Weights of a small contrastive audio-text model: log mel input, text encoder activation gelu.
Rows from block 2 of the audio encoder of a small contrastive audio-text model, named by matrix and row number. Rows with one number belong to one neuron. Each number is 128 + 24 x the weight over its row's rms, rounded and kept within 0 to 255. All counts start at 0. Numbers have three digits each.
After each neuron's rows are labels from the 100 clips, of 14848, where the neuron reaches its largest size: "top examples" is what is common among them. Only what is clearly more common there than usual is listed. The data: short read English sentences (LibriTTS-R).
# gate: MLP gate (encoder.blocks.2.mlp.gate.weight, 384x192), inputs 96-191
# fc1: MLP up (encoder.blocks.2.mlp.fc1.weight, 384x192), inputs 96-191
# fc2: MLP down (encoder.blocks.2.mlp.fc2.weight, 192x384, transposed), outputs 96-191

gate.130:135119162151133162127096157113107132156115084107148096125135134115143106135102094104117138175142141131118095095155131112120127109119082133159120139127151148143117125142139099163135122148106115130138120122098155144141180098142121103114117144108111115153083126109165135143141109153104114137
fc1.130:103141079144145121124134162101128130132158128146103114132116122117094141129106129148150168145138137159122129109116153103124137144125135131143140135159145195105142148165130129114136147150156099141185116095177124131082121110191079092102104129156136118136122154079145112117125102122116125116
fc2.130:160111102123101135129140129110125141128146094109129104141146128154169108153139115117156095131125161134103118123124128146138105126130123124155139155098108152212135167128134138120132155156158179121173125128116105097146121142096134118092162111125115134149138135117113126124092113096103223136
top examples: the word "the"

gate.76:171134129111097137216183150179127111113085133153097134095142138137125151141112119137162151106114104128109126130111131137130162146133137099121121131111136158146172131154143115107136094098090114146139121163123086129107102128135090135142136134105078102133098121110151109129136140097137136141
fc1.76:087082150170155112094092105093099168161142170149138162157110118080099118067146120101113135118129175108155101130109129127089114128177140117162152119134114102098076120125144099136116093158146115134124130127138119090177145140108134146113121132109188162117142123139141172151120121128128081128
fc2.76:159098172174115137087154147114164128101145109126142110129143151168145170134109086150117118145097128135135108137161157152164165063117147147135109126093138118143110117107122119146149141170146117124116144124163151136110160104119142148091135139119104142123098135164117110122098137134138140101
top examples: the word "it"

gate.344:105095087129164105125113147149158133184161156129163187145157169151123142171155120130147149123143124133134171147168134143104103096135122140151083122107130122111139135165142121103121122149185120133113129113134148139103159108093109135127111116122131145140113153145128084122106135124123139124
fc1.344:106105114119159131140137134150155146195183143117138156060150184109134092138118121090125118105090111117110142138132126119091120096125121110130103120110123142119111101151142095122105118131180105114122151152113148140091139112084116111136170143140120098152133167182106060155115131095142112122
fc2.344:108122082126112083117072076133114129090172170115143111122115171135143148176142146122139186185143131128109066127119124135140141106117138094170149109117115106122135084137116123137147104156147142129133108120148147086143071118115145161133137104106141131138102140122123146150105169123121136170
top examples: the word "he"

gate.105:169123140134129114082107118097146100137154147129120185197190157160147124164129156136154129164136118127135171141130128149095115133144104136151116137100119162109162117122133141108138138141144108121157114119138123132132154104120081134109112092097122154068119133152181090148138104144122139156
fc1.105:148120136060146098103141138128141129146135158107113151114144114095141114100132127141162119151118120104130151158122176117117131125132136135168068173080120143119125093122154128122111114128122102133145136149115134121127141142114123161135124149106111168088142137154165091138117081138150092149
fc2.105:114134118125097108133100105155112131071115117127144128147106164132128151158134095118142123117117170110067068102143124124147127128110108057140135119144145113076118136133109124128097090147107146124144104082133135091109108082077120133087133095109118102125101160126107158101161174120051148119
top examples: voice: male

gate.195:101133162101123106121129130160140138179132123114117142136149127151158078141138114131125125183101153149126121137152094143109119117123143119134109163106116117140124097120135143163103116126168086098107106144073131138179159122102134100121140130093103110176097103093131117118124082152121130141
fc1.195:102124089141115109120124176107114175106108178125084141090118122133115159082109133165136109116103126136127140154159113096125137129133089106134146110124109108116158150133125109106142101140120137112147171112130132123081123114084104128100150103109167128126138152156127150144167102104084112145
fc2.195:138074130133119130130138164110142103148154121143117087121126105187132178138109130144129143126115153155092144123128096119132139131137101169113103135140153152155153161132134121129074180099135180132139090124107148124150119157116131148118130132126132122138121114126118130120153149151180211137
top examples: the word "the"

gate.39:145114117093140089193065117121162101130108132096105106151103121127091152141133105122155101125169115118128167170123133108151212131146135105120144142124126126121124151121136172169158180151138083101110153145111064142161150129135133111069078142102182145129124121107129167120126131149109135119
fc1.39:154117125124149123127125107041071111141115131142074147112100164143119185145107159116111112146124120142066139099121146152145150120149132124122123107173140131155109102122102168106126097144113082116109142140149159083189159145141086099148112131095138143135114078125141129136121089140115116124
fc2.39:130123142147095144095151109124094125121120147114143094127146118129107096199117108108145130126139127133137121113167110123169112153140152170129132117113128164133133109117119157179139140140138155116166105113150158152122123121087085128163101125169146136139110141153119152131183201132243166120
top examples: the word "and"

gate.108:115084106140086130130128104092152108121111124164149168131115138151102118106154159113194127104117153125129108171120183155128137136096146090133139124094117118141100087127109189137122120164077142158157125109151130168160106126124111117099124121108106127081104093094116168158152125153134145152
fc1.108:117122145121149097118103107147108138155128150122145113152139139107133098164111098102157117131175113155138121146159117086086148129156101113099139170103121121098142128094117069140118135112138122168119146156147126156092132139165110123124113118136177120153139097142082137100132109085124111136
fc2.108:116077135144095110117122146146101103138169108126171119081129118152167126145141143070145105138095141119164120096115095168102099125120098137109169111153167123111170117166113107121119134163127159166131168119114140107158104117144107093147177138127132160147122109127160141123171120089137127116
top examples: the word "and"

gate.292:130057116121114134138097101126144136122073124101157132161098118120090123122128168118109155116123140138152065125150116089160092111138130107084100073165119133099084109109097151126159132153165091101179108101130107157158131112130161104133126131129141143094081073118086153136173152129120127149
fc1.292:124132170165153151126125153175100119155131117144170133140112114109150122072135152098120139110136136176128160097123144073099171144161132111154106105118137118117125062088120146157074112119119111165159153098128138165136115140129131138111117112137145135158141155096158119129132163125120115084
fc2.292:186122086131124108141112120123134124117128140142131150116151129073142164144113123096166135128122130173134122085082120167089140108134085115115065144094166128107153095166140107114119180155163094152181132113129092147191148121171150115105118139123137117109111171125144093156113134105180146104
top examples: the word "the"; the word "of"

gate.42:108167130119163107168134117106109170131114172138117098127133090120115166113126116151116149132107098142106100157096114141087120107123078133116135137090145125140089104115128118115137119149115122102112131154169085136124091075143155176127142098117118135112117111120111127076086119113164081124
fc1.42:141133143123118095109135136121152159147169123129147137137134148123110134121142106109089133129146129092154108122120132162146139142138152124107102119138128133158091085085086136128133070095132139144107117119121125126131140166109130101132142103149101109102093086091094139150108112093149166170
fc2.42:128113113157119133141163105143131092128174114147135094137103151110099156118189104091126125119087133109100141172122117129114152123139096164153126116115139125118129133162151144105071120151114148112108131092172111128121182132121119126153141133083141134120105149111121146113180156169100142105
top examples: voice: female

gate.238:147156115151087113134157115115162133141101135127092119147136175135137084127124099126146111121144165143160136116128156118106131115087150139131188100160128183086159133139117125138134130078182146138110164105127100145114148143109117118159073151116118122116145146084103108117131137105143176186
fc1.238:154113191095114129120122116157091070078151148153151134134153095125101117138122100109122100115162100096107133182100129096158121140134136104134108120169132108109143115123117135135116123101115120114099140112126143134131107101133103139166126127151177124104169119142105111152146091149138143132
fc2.238:138139103131150149125128111113150121114077120102164108115130160131155108095147129128103153110123168104148155147166112090092127143157093139121108124148168171148104094142121121152099137170119147102152136135112132144120141133127106179130162110182141119114140117141150130150144103142105177158
top examples: voice: male

gate.200:152130129139085107150120159125108133118134133140133125121127129147147155127105167110087135112134093117160112153142126130125122147148120111123140116126134120122155109151115099084158161142156150095171112177163101115121115144105080107122135098129082143110120125079098138117131125101131127064
fc1.200:131144114123093164140157107141117153110132104155109145170127156167129122111137083169127118130128143150141093118162102118137175140144156142108155098100109142179104162127110087122182155116125107096151143153157081112148137126113095129097084171163127144137168133116140166118141119094123105109
fc2.200:098132185126136134123106159132136194107122116156110165119125111174118127137168120143081091172157129128143112093167122115157132165148173123164157119105142111166161125114095089137138119121124182093142096122120130106112107195132097106133131109162103120119084090114107122099131141122146133166
top examples: the word "and"

gate.63:118155097131098151168124145123173070170132117173115128151138116137117120127150148137133177141145092143139179148101088113126125125152187115125137126152138123108114094129114137103138147131161086112121143110120123140109184154112156114099154121148115131143134113129108120147112122186104107107
fc1.63:101136113084131123172154151119122088093112134100148130111090152150116089116153131146148175108113154131136091130136129121105154150116151122145088062140141119089113130128105122118106166116092092161109127130143143108146177094111124133105136174150119160074132171130139128084107109122141140131
fc2.63:138118131112131127119203110103136188142132108171175107136152134140088126147173112108098134140133147109154149148115138135077116121104199113094166172126137134114176110140143103111096116146169145088143156159121089103114137116108097155114100126132123202096108141114133123124128151123099106162
top examples: the word "not"

gate.349:124145144123140099158167131104133131160100105116127133138120142123183140082146169113128096140137156142126083098141098130154112138117142118105134108105136113119128141125107183182118137117135130131108167120140066163130107109123110159092160125136142188095111151088138143159164141165078161129
fc1.349:118170152142117155141154113164153163109164146137123123140125157131149105130188136150118168140124114150113167145126114132130159093112131170108142137157118176107078165108119048118087154113151156139091156127094121114119139127113123132121140146139136099142126122133100112108115093101167107156
fc2.349:115133172104131123129133135125119152144155096133124109115124123150120112104131110107110173144093134131121146115137108122144128097115107122148125141102106122123126104132113132103090177118111107156114100110115157117160080140113110095106125125050131063157126163127070118158125047154085140165
top examples: the word "said"

gate.93:103094147089137131170161123133149104131126155109103127140156159089140158146125163147147100093140060142141151134107143094094102177144137165151103097096103112126094133177135128131114145149125193120128128103131156120144131095113092117131137122079138101141194131140088152132133132187114104121
fc1.93:139106134116111116127102134108157129143107123132140135140125175142143101157148136118155103117113148138123100091080139126129110170208124103145154114136129160098109134148144139143148150122159121156128100140136129121133121118103111102120130143096119107062153151131089150093134129155104122104
fc2.93:141127097106109143153154098125142102162111116107132112157142100135155126094126091111143129160157152087109110118129092146101117086101134123162144122118166122114143138146119072136138141143127096101065077128096063119081134115090143154120123099123160111146180113166151109137091134140128149126
top examples: voice: female

gate.383:095129093127094131133138119133157156115094126135074109154136152150147150146117115103150097131141129110111135142140074127127118135117160137183117135132136161140146137141159157099139148118083111102157100102142153086108132125141137130160090097146131098081177147124091139118147131126085142137
fc1.383:099103146141108096122099132153110115148131119168129117114119133169163060143142167121132138070142133135159154128140119088139087143134129105145154083159164149130160142148116132098125137135091140171144106112133148124148121106133125114186103112174103097106102153133096149111143137147146093156
fc2.383:137106139153148100099135102143101138106105167128085105126103101120118156101106118086161133170086129118113105139120157186141112126142197124129144132158111139147121131124083111115122106085131105170160137088150154132147149148147131104124109149091108149151165137121137129175133096111119124107
top examples: the word "said"

gate.158:098103135191113134141110135078104142111125100101145137076118118107132135054119129126108153117172138134204132105127152130140135166120131093139148102121165140121143177113129093100153107133133126117137147097087163122146128075131122154150100109117101118113145117089122148126122131119101127093
fc1.158:102148172157126122120082129088155086114115109154092119156108137134138099147158118094123113173107119123079126118141131094080117113154126125100122162139119161105167126151157124108103077173133125120145153155114108168115152182141151122116163143080132133154122155138168109130125125173098116122
fc2.158:161142105131134116149097115097120149092127121079135121119107137129156128182150090088104131102168103111154082133139135144094158112130118116151133084163159097133161115131120136125102129136120124134106144121116119085133092113157150139165132151131143131110109145163113167143107173123151107145
top examples: the word "you"

gate.353:122116094119110119138126090135147129113130134169115105137134136146101097135112148097150153109096124134165126130096128117124088158077149132129112105115098150100156097132159124155128144108153115129186143128146086121155164150121079101129104181122090137187123121132157131094146137130094117127
fc1.353:104127136119160152140116166156136170148125105161112111129104138119080127125113151152141128162111129168133150117114131114153157081132174124143127112133102132112156151126094144096150124115109141116076149080116142097143050124140152104145128056109154124148125113105119132137106106114118134106
fc2.353:145113126095108122133105091116138119118101090169131139145136109163170146101149141125124089134103123094100147129161116179186134093100090130111140098112147121143133162097098130161152108094158112130103136157155131171154104143137104103108145085110098150133127107104124107135148138133196153100
top examples: voice: female

gate.294:151124108094120079124105145099116146147138157131150100123091133152103098117134138131162098100121090118117126098160122106088101143121110153077101098087096119148114152132145170148097110101126115155118135092131131093100112159116117150142183134141083098105096131122143149158159128159131126155
fc1.294:109081157134168143091140194140125155119117108147124129126134116124107128150138130124124128164130130161141202147110141102144153092118100103186092162100157126089141148106140122103119115087130128135124141125102151151116132105134131130132151106116146140142162138147136124121142152162120116139
fc2.294:125139129139110154081118126082116150117126104171114090103122138124094134121111112147101133099157131136152071117101120105094104147168150130132138161182115107117119154149122139136122140136122132082174100113164109122134132138159168074151124128097083170165099118123137083104141132106162147145
top examples: the word "you"

gate.1:097134126143073127097131147131154135126106123119145093138153139099184122115146149121091131102140104110107121152154160142116159112093121115122131127103135093113093111150145122112106116108129131127100099138112160138123117088159145131165104122102161074142138112125110128112139093103133121133
fc1.1:131107130147137075118119156123136140164135151100095136115100111124129085134145103145125130088102127123109124147104158143098114086116122080178085091118126112132108117130094121111099149139124116155142149123128169115146143119146126158134093117157131114133150116111092116137169169163132123124
fc2.1:160172151098135066116127130122142102107117130163130127179135130162140154097133112106126154131138144131146137128108153157088117149130143121110122131129090138129111097116121151134133128164082084118128127155136112153188170155145120142124137170119163134145152118102118072128131057125138116106
top examples: voice: female

gate.306:127104108095131105119085084132118162103094127133127111132125171170110101096109128145115153158115113137142148128111111076137128138148124159138150184125152108120169117095127149110119121127107084138130111117113111139144118123114158167156103097119133107108132132097115143123162159151133134135
fc1.306:114123111133082123149101127120162082150104131149106145132090133111116107122110161112112100096133149129143109102110055133128089086094136162129163142131099122116158141155159139125114107097107149131103101119127122117162135133167132091157129100087120123110156093139077115115140158159129141152
fc2.306:100112160122171109106144129148113119129109144106116123166150140091129148124144158138136168165135164106139158117147107198116117145153073070114121124121118129136100124129140125138086110144138148116211102120157151131108162154161109170161124116128140108100111128113144125166118131134067131134
top examples: the word "said"

gate.212:149109144122097140128143119116117137135115135136151087159145104099149132129181165104139093150108123116155118133133137054147104115104118133116150120106131100160129165113101124126091107130103110149066146223127115118140159091152096135130102116132131136153109075119131117128101131119143121157
fc1.212:166148144156175140105120130142153094113132126106099134107135121141120193110122089099126148132131103110160117106161114163099130125114121127120145141129121130139097105149122125128138156118143113088129151141135143167149138169124130139098167085132122148127143123125122097129107092096143126142
fc2.212:127127130155149159099140106123085122113139091121138074145163135149111134145105154090125111101108137142108106165114096118154155122164154113150142115184110164157168110103125142122122108135114166104123110134145099120158132179166118118140129122101090153123093160157133150097150123100106157134
top examples: the word "was"

gate.54:102085121133103145108129178110139118102145089138165127134139151134071163081120158098173144116144138140128130180141137131099124115106123087145112094157101121132133132075128164109087104110103161091107175109123093101096136130147125105143077116146116149148145129109118160092068085135138112103
fc1.54:163101120107122124089120123129098127170093146099143099069107096112081118124108144167103143104107139128104136123108140142119131112137110145125124164122117103112135141152118146137142117144131125152115157138050151155126117130032155154135072155093123137086121134170171103144143098166144139101
fc2.54:068126142144127129122123142125123162117149181123095142134141138157151079123125120135147149153123131140143163113117131154123119107165114092121143141159104095151096105118130175117119151130151170121121113150103158163098182115180157144111149138175114098137157143091164113135108131098100099134
top examples: the word "for"

gate.263:159078103099106114134134155162117137109070113141129142141122105149111147127167156146127116116111098158162136137126125125162166150080146087098120130124142109087144152198153180143128152125135108127161108097144127121128148130150089137140133141169131113092083131114114136138147071136124174157
fc1.263:116095112123122142125109144143118121056095115131136092139110109152117135119126128163104168129122133161132148113183128139168134128134152104119089118106086142124170149141089148161142110102115142145128109082133122143131144128115122148136098170127118149119103139076115170186148105113173169141
fc2.263:144130145131088148121106085127182145104092102147155112153108110100106120102104175111120080149128079124123151117097177122158144116120178081121134123124146106128109120132103098127135133123099131142131159102117163131148143105122079102119108146117119107132108137084100104103103099071100121137
top examples: the word "it"; the word "is"

gate.237:113132144101136151152116097158140113161152169162132130135127135155109153113150122108130129100066112113102092099146146127165117143140153166132135108087132119118133185091138129154118127131148088081150132106160115135141114088130093121161114136128155107127134111154135180189150135133127112088
fc1.237:112138118125085157124116119113119111132166115118173160141165118137080083127119128107132137144107114088080074118161134134140134136129088128129089083148175166128151187104163129155114141132113136150141130115118130149145138105120138103149118088146141138146143118173146103121111128124142109127
fc2.237:146148131153152109127152153106081151067182139133146120122109133118139111154120117092159116102122105087111166101107146153119165108105147103098098119137140120130084110144093160143119134150137106098088118111084122137141088118144105144132110131129077146152121126122121082121102129154096112151
top examples: the word "it"; the word "is"

gate.206:107121148123128111128155143142101151097121149134088108141129140117139144127112120152145135104127149085125091100113105129092119154111107112133129156136118101100091128133105163110106107105128168167125146140137140136179138156131144147130127110133124137183085124156129172135192108169081142171
fc1.206:123138121115181132112102160083157129124071130130081106140127112148114167109116118133170118139135144144095143139095151150176113153142192129201087145134094139132152101131166150177127138172146132097117113142096113142135164141129136118135066112118137141171128132145113106090107096112137147156
fc2.206:139154139103120121134099115099100117104161137123085114147096106121134144173166106135125149078115093163128072133168120161175119112145135148175104124150129157120108115099121140152151149126110106104157110136148116153087141089132159140135152158150119100155103141125115157121116140139086075159
top examples: the word "the"

gate.220:133147089170139152129112165085116111115100137119118140134136100164089118106122112120135156117126082162127101128121096171130153105139154122137122138085132124157114162088102113119068114088140102117124145111114134148159144123088132138137169091166128137165143163175144114146129109122121128099
fc1.220:116139140106150129103078135132110092144125126096120167103101136129118171125141135154114112118138121131114149096121126153133156109154118109115084135109154128149134164130119146140145160147105133135075151090130135145141137176132093136175106081130122136066175116100157085126135127169148152113
fc2.220:163088147129103102133114129140130141164097109163116169109112200107123096164118123110158132128143156123088148129121143121103149151087142121141134148156107127146158137115145145128124141139161120106177132127108153140112157048067111145168115109107113116100147112134075135135094131082114167177
top examples: voice: male

gate.234:135121134091132100110147104125124134182103120137114105084112118144142075122152116104120067137132106109078118148157115143134124138088110160125131083097133079098148116088120158147134137114125118153080129091049115116116135147105143117121124150156129116141122116127089116125137126136120132160
fc1.234:097144124132127091150121129159146129070100120134115119124123099133112133122127116149120147134137130167171157128103134145162163078143125137119147138126162119144116131128144115090114140142154148121144125104137139127112108116146136160161125094115086138110119114143165123165145173149105105148
fc2.234:114128109176115150132107093145122154146140119135127127152109180150112155120133125115097099136149164105111108123127111195103132107117125150148124152158123151180178127165161147154097124139115130115170159121172142092104120157129090102120124110124125112163150138148129112158112105104162159118
top examples: the word "you"; the word "he"

gate.297:089099104125082137126153135139128126142104135135118125129160123127146142149151137120150134122136074089134138124145133086148137136137101086115115094132134137131115113148146165138112096127131124156092160123147118114131163123101148118169115134141131147103123078088128122125136111146108095117
fc1.297:152132135118096137130156147132136119123121134140153115122084140153174106129143141139102118083147119135105123138142148107156121128151142190111111098120159105106149148109124163148126141132136105141131173131086133107101095081121113103064103155165118142149101131138177129125083157122154094146
fc2.297:156145138087134122138070104093122125116128124126185153134152135144129113118088124160163153163166136109177153146061119099104115105184126121124086156150173144106117168144148108138115135149115080140118133117160121119098125131116136112084165170125123149120141121144113099172145093183092141090
top examples: the word "was"

gate.170:127156123108120090127125092130074069172121143108144110120181114101155135159105143099137140163149119122147122117158125127124154128134141128128142123148170075093137157096155128148135147162129156116129172158134155114136108117145091126095119124124107121147089114128106149119130094150138108069
fc1.170:098143151149156126150104117124100112112143107122086136085139116126151161101135128142141166052141157131155151130149102139093157145103124138125105117112095114087110082102101084120121147129122136114102149151159148158109121084135131121122091114107131114138148136145125141161156124156113145131
fc2.170:174094126115180139108141135157149151118105151084134142119105129123127122146112113129156129097145122090158181092126105140160153122112167150142133136085120100136112104122115091148072117155130116086110148197106149112105109162120120149137138121129134131082143167134120113112165137112044113135
top examples: the word "he"

gate.27:148104131133142161146154136153128107171152117117176102125100128169089103123177151112143147146104134129123109118164123104105131134110174100126116109098119067125139116094129110117136141117140130120132117083103152126147148098099164106158175147100110135133159121117160137155119122177107136153
fc1.27:091144154125093080114120125134109118148099148162144144127125086126121111107136129124128186142107101131106117123129122123141127155122201137110093088126161068103115139122160125092112138082144171127113155107165135147146125102102188142114143117124125102136113142092157129147123168127132154145
fc2.27:143136105094147134132151131099080152092150110194153154127132133138079106154120105140101146095097158150129136148128134110100140123129193131067168131105132140097166084176114100110127118135102128085151146122142139101106158146117145088105098132154135161082109128134095100130129138106108110141
top examples: the word "not"

gate.214:176102143106112127127118132114141130097159114070116157126108091141134103146137154131100107111118138188102112159127107122107172120115132105097124152084102071158139121126097130115131132177110124086088122086128121108129148134145102114146122143115121141134117128107182141116119156140113100148
fc1.214:133146113099159093086098141134150124105128154152154150100091113120153162132121178144161141154139110111130107107145170101095099127094118151124141116136179137128130102194132179142184101167056175109150111164182147132130123123120126122131139105134112144144131111126106136113126078134116119094
fc2.214:142134096138109095102090140141164110113103114101138122120098111143133141172095167084115102098114158126117125139132120092157112086113125144116199100158137155130129138136133127122132171136158102135073122135127111157102149120103121144132107149127119095126143125199105125113125078147140110126
top examples: the word "and"

gate.380:113098069111110101093097102088127120159162154139113155104116137138164128143137110118130101103140120115137127138099131137135135105126145137137137118130156123167125127152126111101104150119154133100129141116087135157125120083118123086114106150114134112121118112139116136122090122139123128139
fc1.380:155160190173153149147159156152088132098129116116143078092138108125114121112133114120082134121122134115150114115150091119126125140121153104137116165141117109071138127122130134161176157142085131126088092130180132124118102139140104133157107141145142153128141113076113144136170101124134162108
fc2.380:114131125132129164181159170134177145170094121148152141116093121129165108064086096149167120134139145100092100129145139121126133130093100147132153139108120159157116148132142128113098109120111162102133150139120125108135110125153104082105157130173069149136164128171103097094136098150180113118
top examples: the word "was"

gate.61:187114136106110125123125090151140139131095153162125160110119126107148093109122120116118105158126126111115098115137101087082138111133129114116156131159065085087110139125108158142149134129134129124117145108110136151123108113102165115118091135142122089131126145145087098121124099138121076158
fc1.61:179143154128125139097166177147127119183156119153097111119138129119151139103136153164099130164145149125101119143134147105158099150109132147113148133144161129133078091102082094172152099143136132105118149127080124123101157115142152120141104111115113156124155137115133167122127135136091122147
fc2.61:119158099118117105131118127162135153116110125144179104114120134121126108129130127164125126149113084102100122118151130109133110082152094123120120115175134112125107128145117130137172156107127096137122120127102142197117125097114185161149107129153107107123110142170132156126100123109163100104
top examples: voice: female

gate.331:097156152121126100158146099142109140172129073079150140120114135153123123114088139107109136129107121132154104106073104096128101135150088134112125136129110120125124181143112103130130109132136085153124165107094099076101128144097115100109113118153170119100114152138138144116129109122113117106
fc1.331:168185168154130138089135117118101107117118143143101152133116137146104124140135132116127118134132117109137119146121132132181120116094184132126131101162134125127125150138155168132103143142124080143147120101132175145119145111119164165148151127098125174139137111102131121095105101137107148092
fc2.331:090098154106132130109137120113128155182164130134139129115104146123111146161175109128097092127131142132126114151140097120139129051125119088115147119135160146116112161120137148212132116120144173115124131145121144128128088170131119154123139109170128121151095154145120144097110153114151149114
top examples: the word "the"; the word "of"

gate.210:153128100155147112090132122119133143100135151165146120143155121148111167141169152120137096133105113110088132153138128099127130180148118124095104085127119121148145163118104167135115102182140119058151096146080108082085093126104091102155169103131156138127188094142125133143154116114137127147
fc1.210:153132111141108085152134120157122148128137109144125118118109138121185164093123114117124172113156128141100118123147139092161166100156123107132132093144114159194158123089119067124150137113127104073096140120152145109133148150174137142151131136121130117137153114183165131080126180104146114093
fc2.210:114132126145160123104160164080119109108162125144150158169097156138139133085125142150132095152125132139097126138105115143118118116153148128124140138199167128129122131199140131135113153120135150140179106175077115105130095159163140112100155133169115153176139148103137097156153155105122138193
top examples: the word "you"

gate.211:134124119160187081122142145170123100149125152088165151138147143114121130174152165111141101136088147098100102114085124119128109135147136123168106109100132115115110141109157142105093097161159117110105115160115138092143161144121115150127106137104111144173086129134149142121108138170086126107
fc1.211:095109167124156149149153131173155138165152135141140173130136175109115098157125169089133156121148147116166150121133112158112129105119117150097157149100091129137096141103125151086084097125107148101127129115133138118119107122123059118097126147131125135138132121153071107137111117112146122158
fc2.211:094087095126129152154034148103119151121152113120136157115100153118163122114118130135098112168147151123135087112132138131145129130120121094149128121129151144102130085145146144140117115136160083090085109145082124080100109126117136175115119136153135179118127139134151102118102128150101150165
top examples: voice: female; the word "he"

gate.227:083084128124133113124118106102148102141118091138118097079122123110101150136099133162134134107137106104153125105134115147103116113136145082087160122094130104163153126138116142137152158078115123126163133120140118145144116138146133194148118121132128127082079132141121137178137139105132163103
fc1.227:113131099152145102100116105123106093134108128140134132156136115124144187143134085116118123108150087138145124138125101119170118117182163101173145094092149130155121122098113137140172123152125129097137116122120130113139151115161140157102138125094135143128103151091138102192085115121111128101
fc2.227:104102124158106158134147144146149165091108130129062106147135101120103126111139163147146172102109120123125155126117129118168107142175153111131138113118135094127142137116154126128171126104150129100156128150132118127147123079102112135104134143124125097118118088147177149127099101114118161157
top examples: the word "it"; the word "is"

gate.326:111142136170157113122116137087155119172166185111132138109155148145124099132119106127128134177106075166124088103156155132141137135127108131115123182140167084157122145101160159157165122098090131121184107115100142102143129177113129085151085118146129118126134140142110152117175084160118090100
fc1.326:088097077134105110129110139137076162099151177112145104120116098116119109089120172121151124138118149112128161088101072139145114155129156118195130097110126121092131159129096090085106117146141124142103091122131089132112156099093137152148114155122132077100134140118106126119131125153136151132
fc2.326:184143161114148107081166152127173141097116110132118093155098147136102143122158132114122168130156117096135105123123105173120126123142132149164116127109123125143135142153118125132127150157143128136136089135133099149149160110124099130052124122141057118123167134147104132117137131109153106146
top examples: the word "for"

gate.231:119150103157139140120132177155148123142143160086148073146118131147143101091111122116149157136132111094115124117081130163154130138148130128094127087207134137119122176115164111099140106163108103096174110079134106101119153093092110137158131081123138148070122121121138140108163127090131128083
fc1.231:137083135206114098159126111155160161122100107116118108104127077132151123151142106120137147093166099120144139111107136132158136099139132150079142151122120101114075103106113106142141159126117102113127176104152123136102162139127156154122166142148143145125110134153147121112107150120096160132
fc2.231:143103131084110124171152102168126113134114091168139183105165095125124116128127117094078122140149156101165167123127139151117150158073109098090162141180114112112131154138138155150116100127153135174144157121174106162128135120130110138135141135162170111099176121145181117116134143089114107164
top examples: the word "said"

gate.376:129115119109095119111074090168124187097151145161075128094178126123106137108155159133149133119145081155127093128157087091151132109166097152128166078110117154126154138115080107125110128174103126105092133102138092121122130124133124135114152143124112119151097100144144155134112108096119131157
fc1.376:111131116143086127101096123158112122105099141104129193099138085121103146100126164165126113124113089143146136121144148141089124136070120162142168109124160161151134144136151116133111149111101140111127115142182151123134177128203141089100090145136118143115081124169136144126147098124167154127
fc2.376:132089165139133145150129104129167132141073121141099085131113087103139163113098172128130078122147128084131166153145136165160131104120132099133111128126123114156071139123139159104125125182090103114109180089106116145139134120112100107153118138121107121140162134138080104062140127123139121131
top examples: voice: female; the word "it"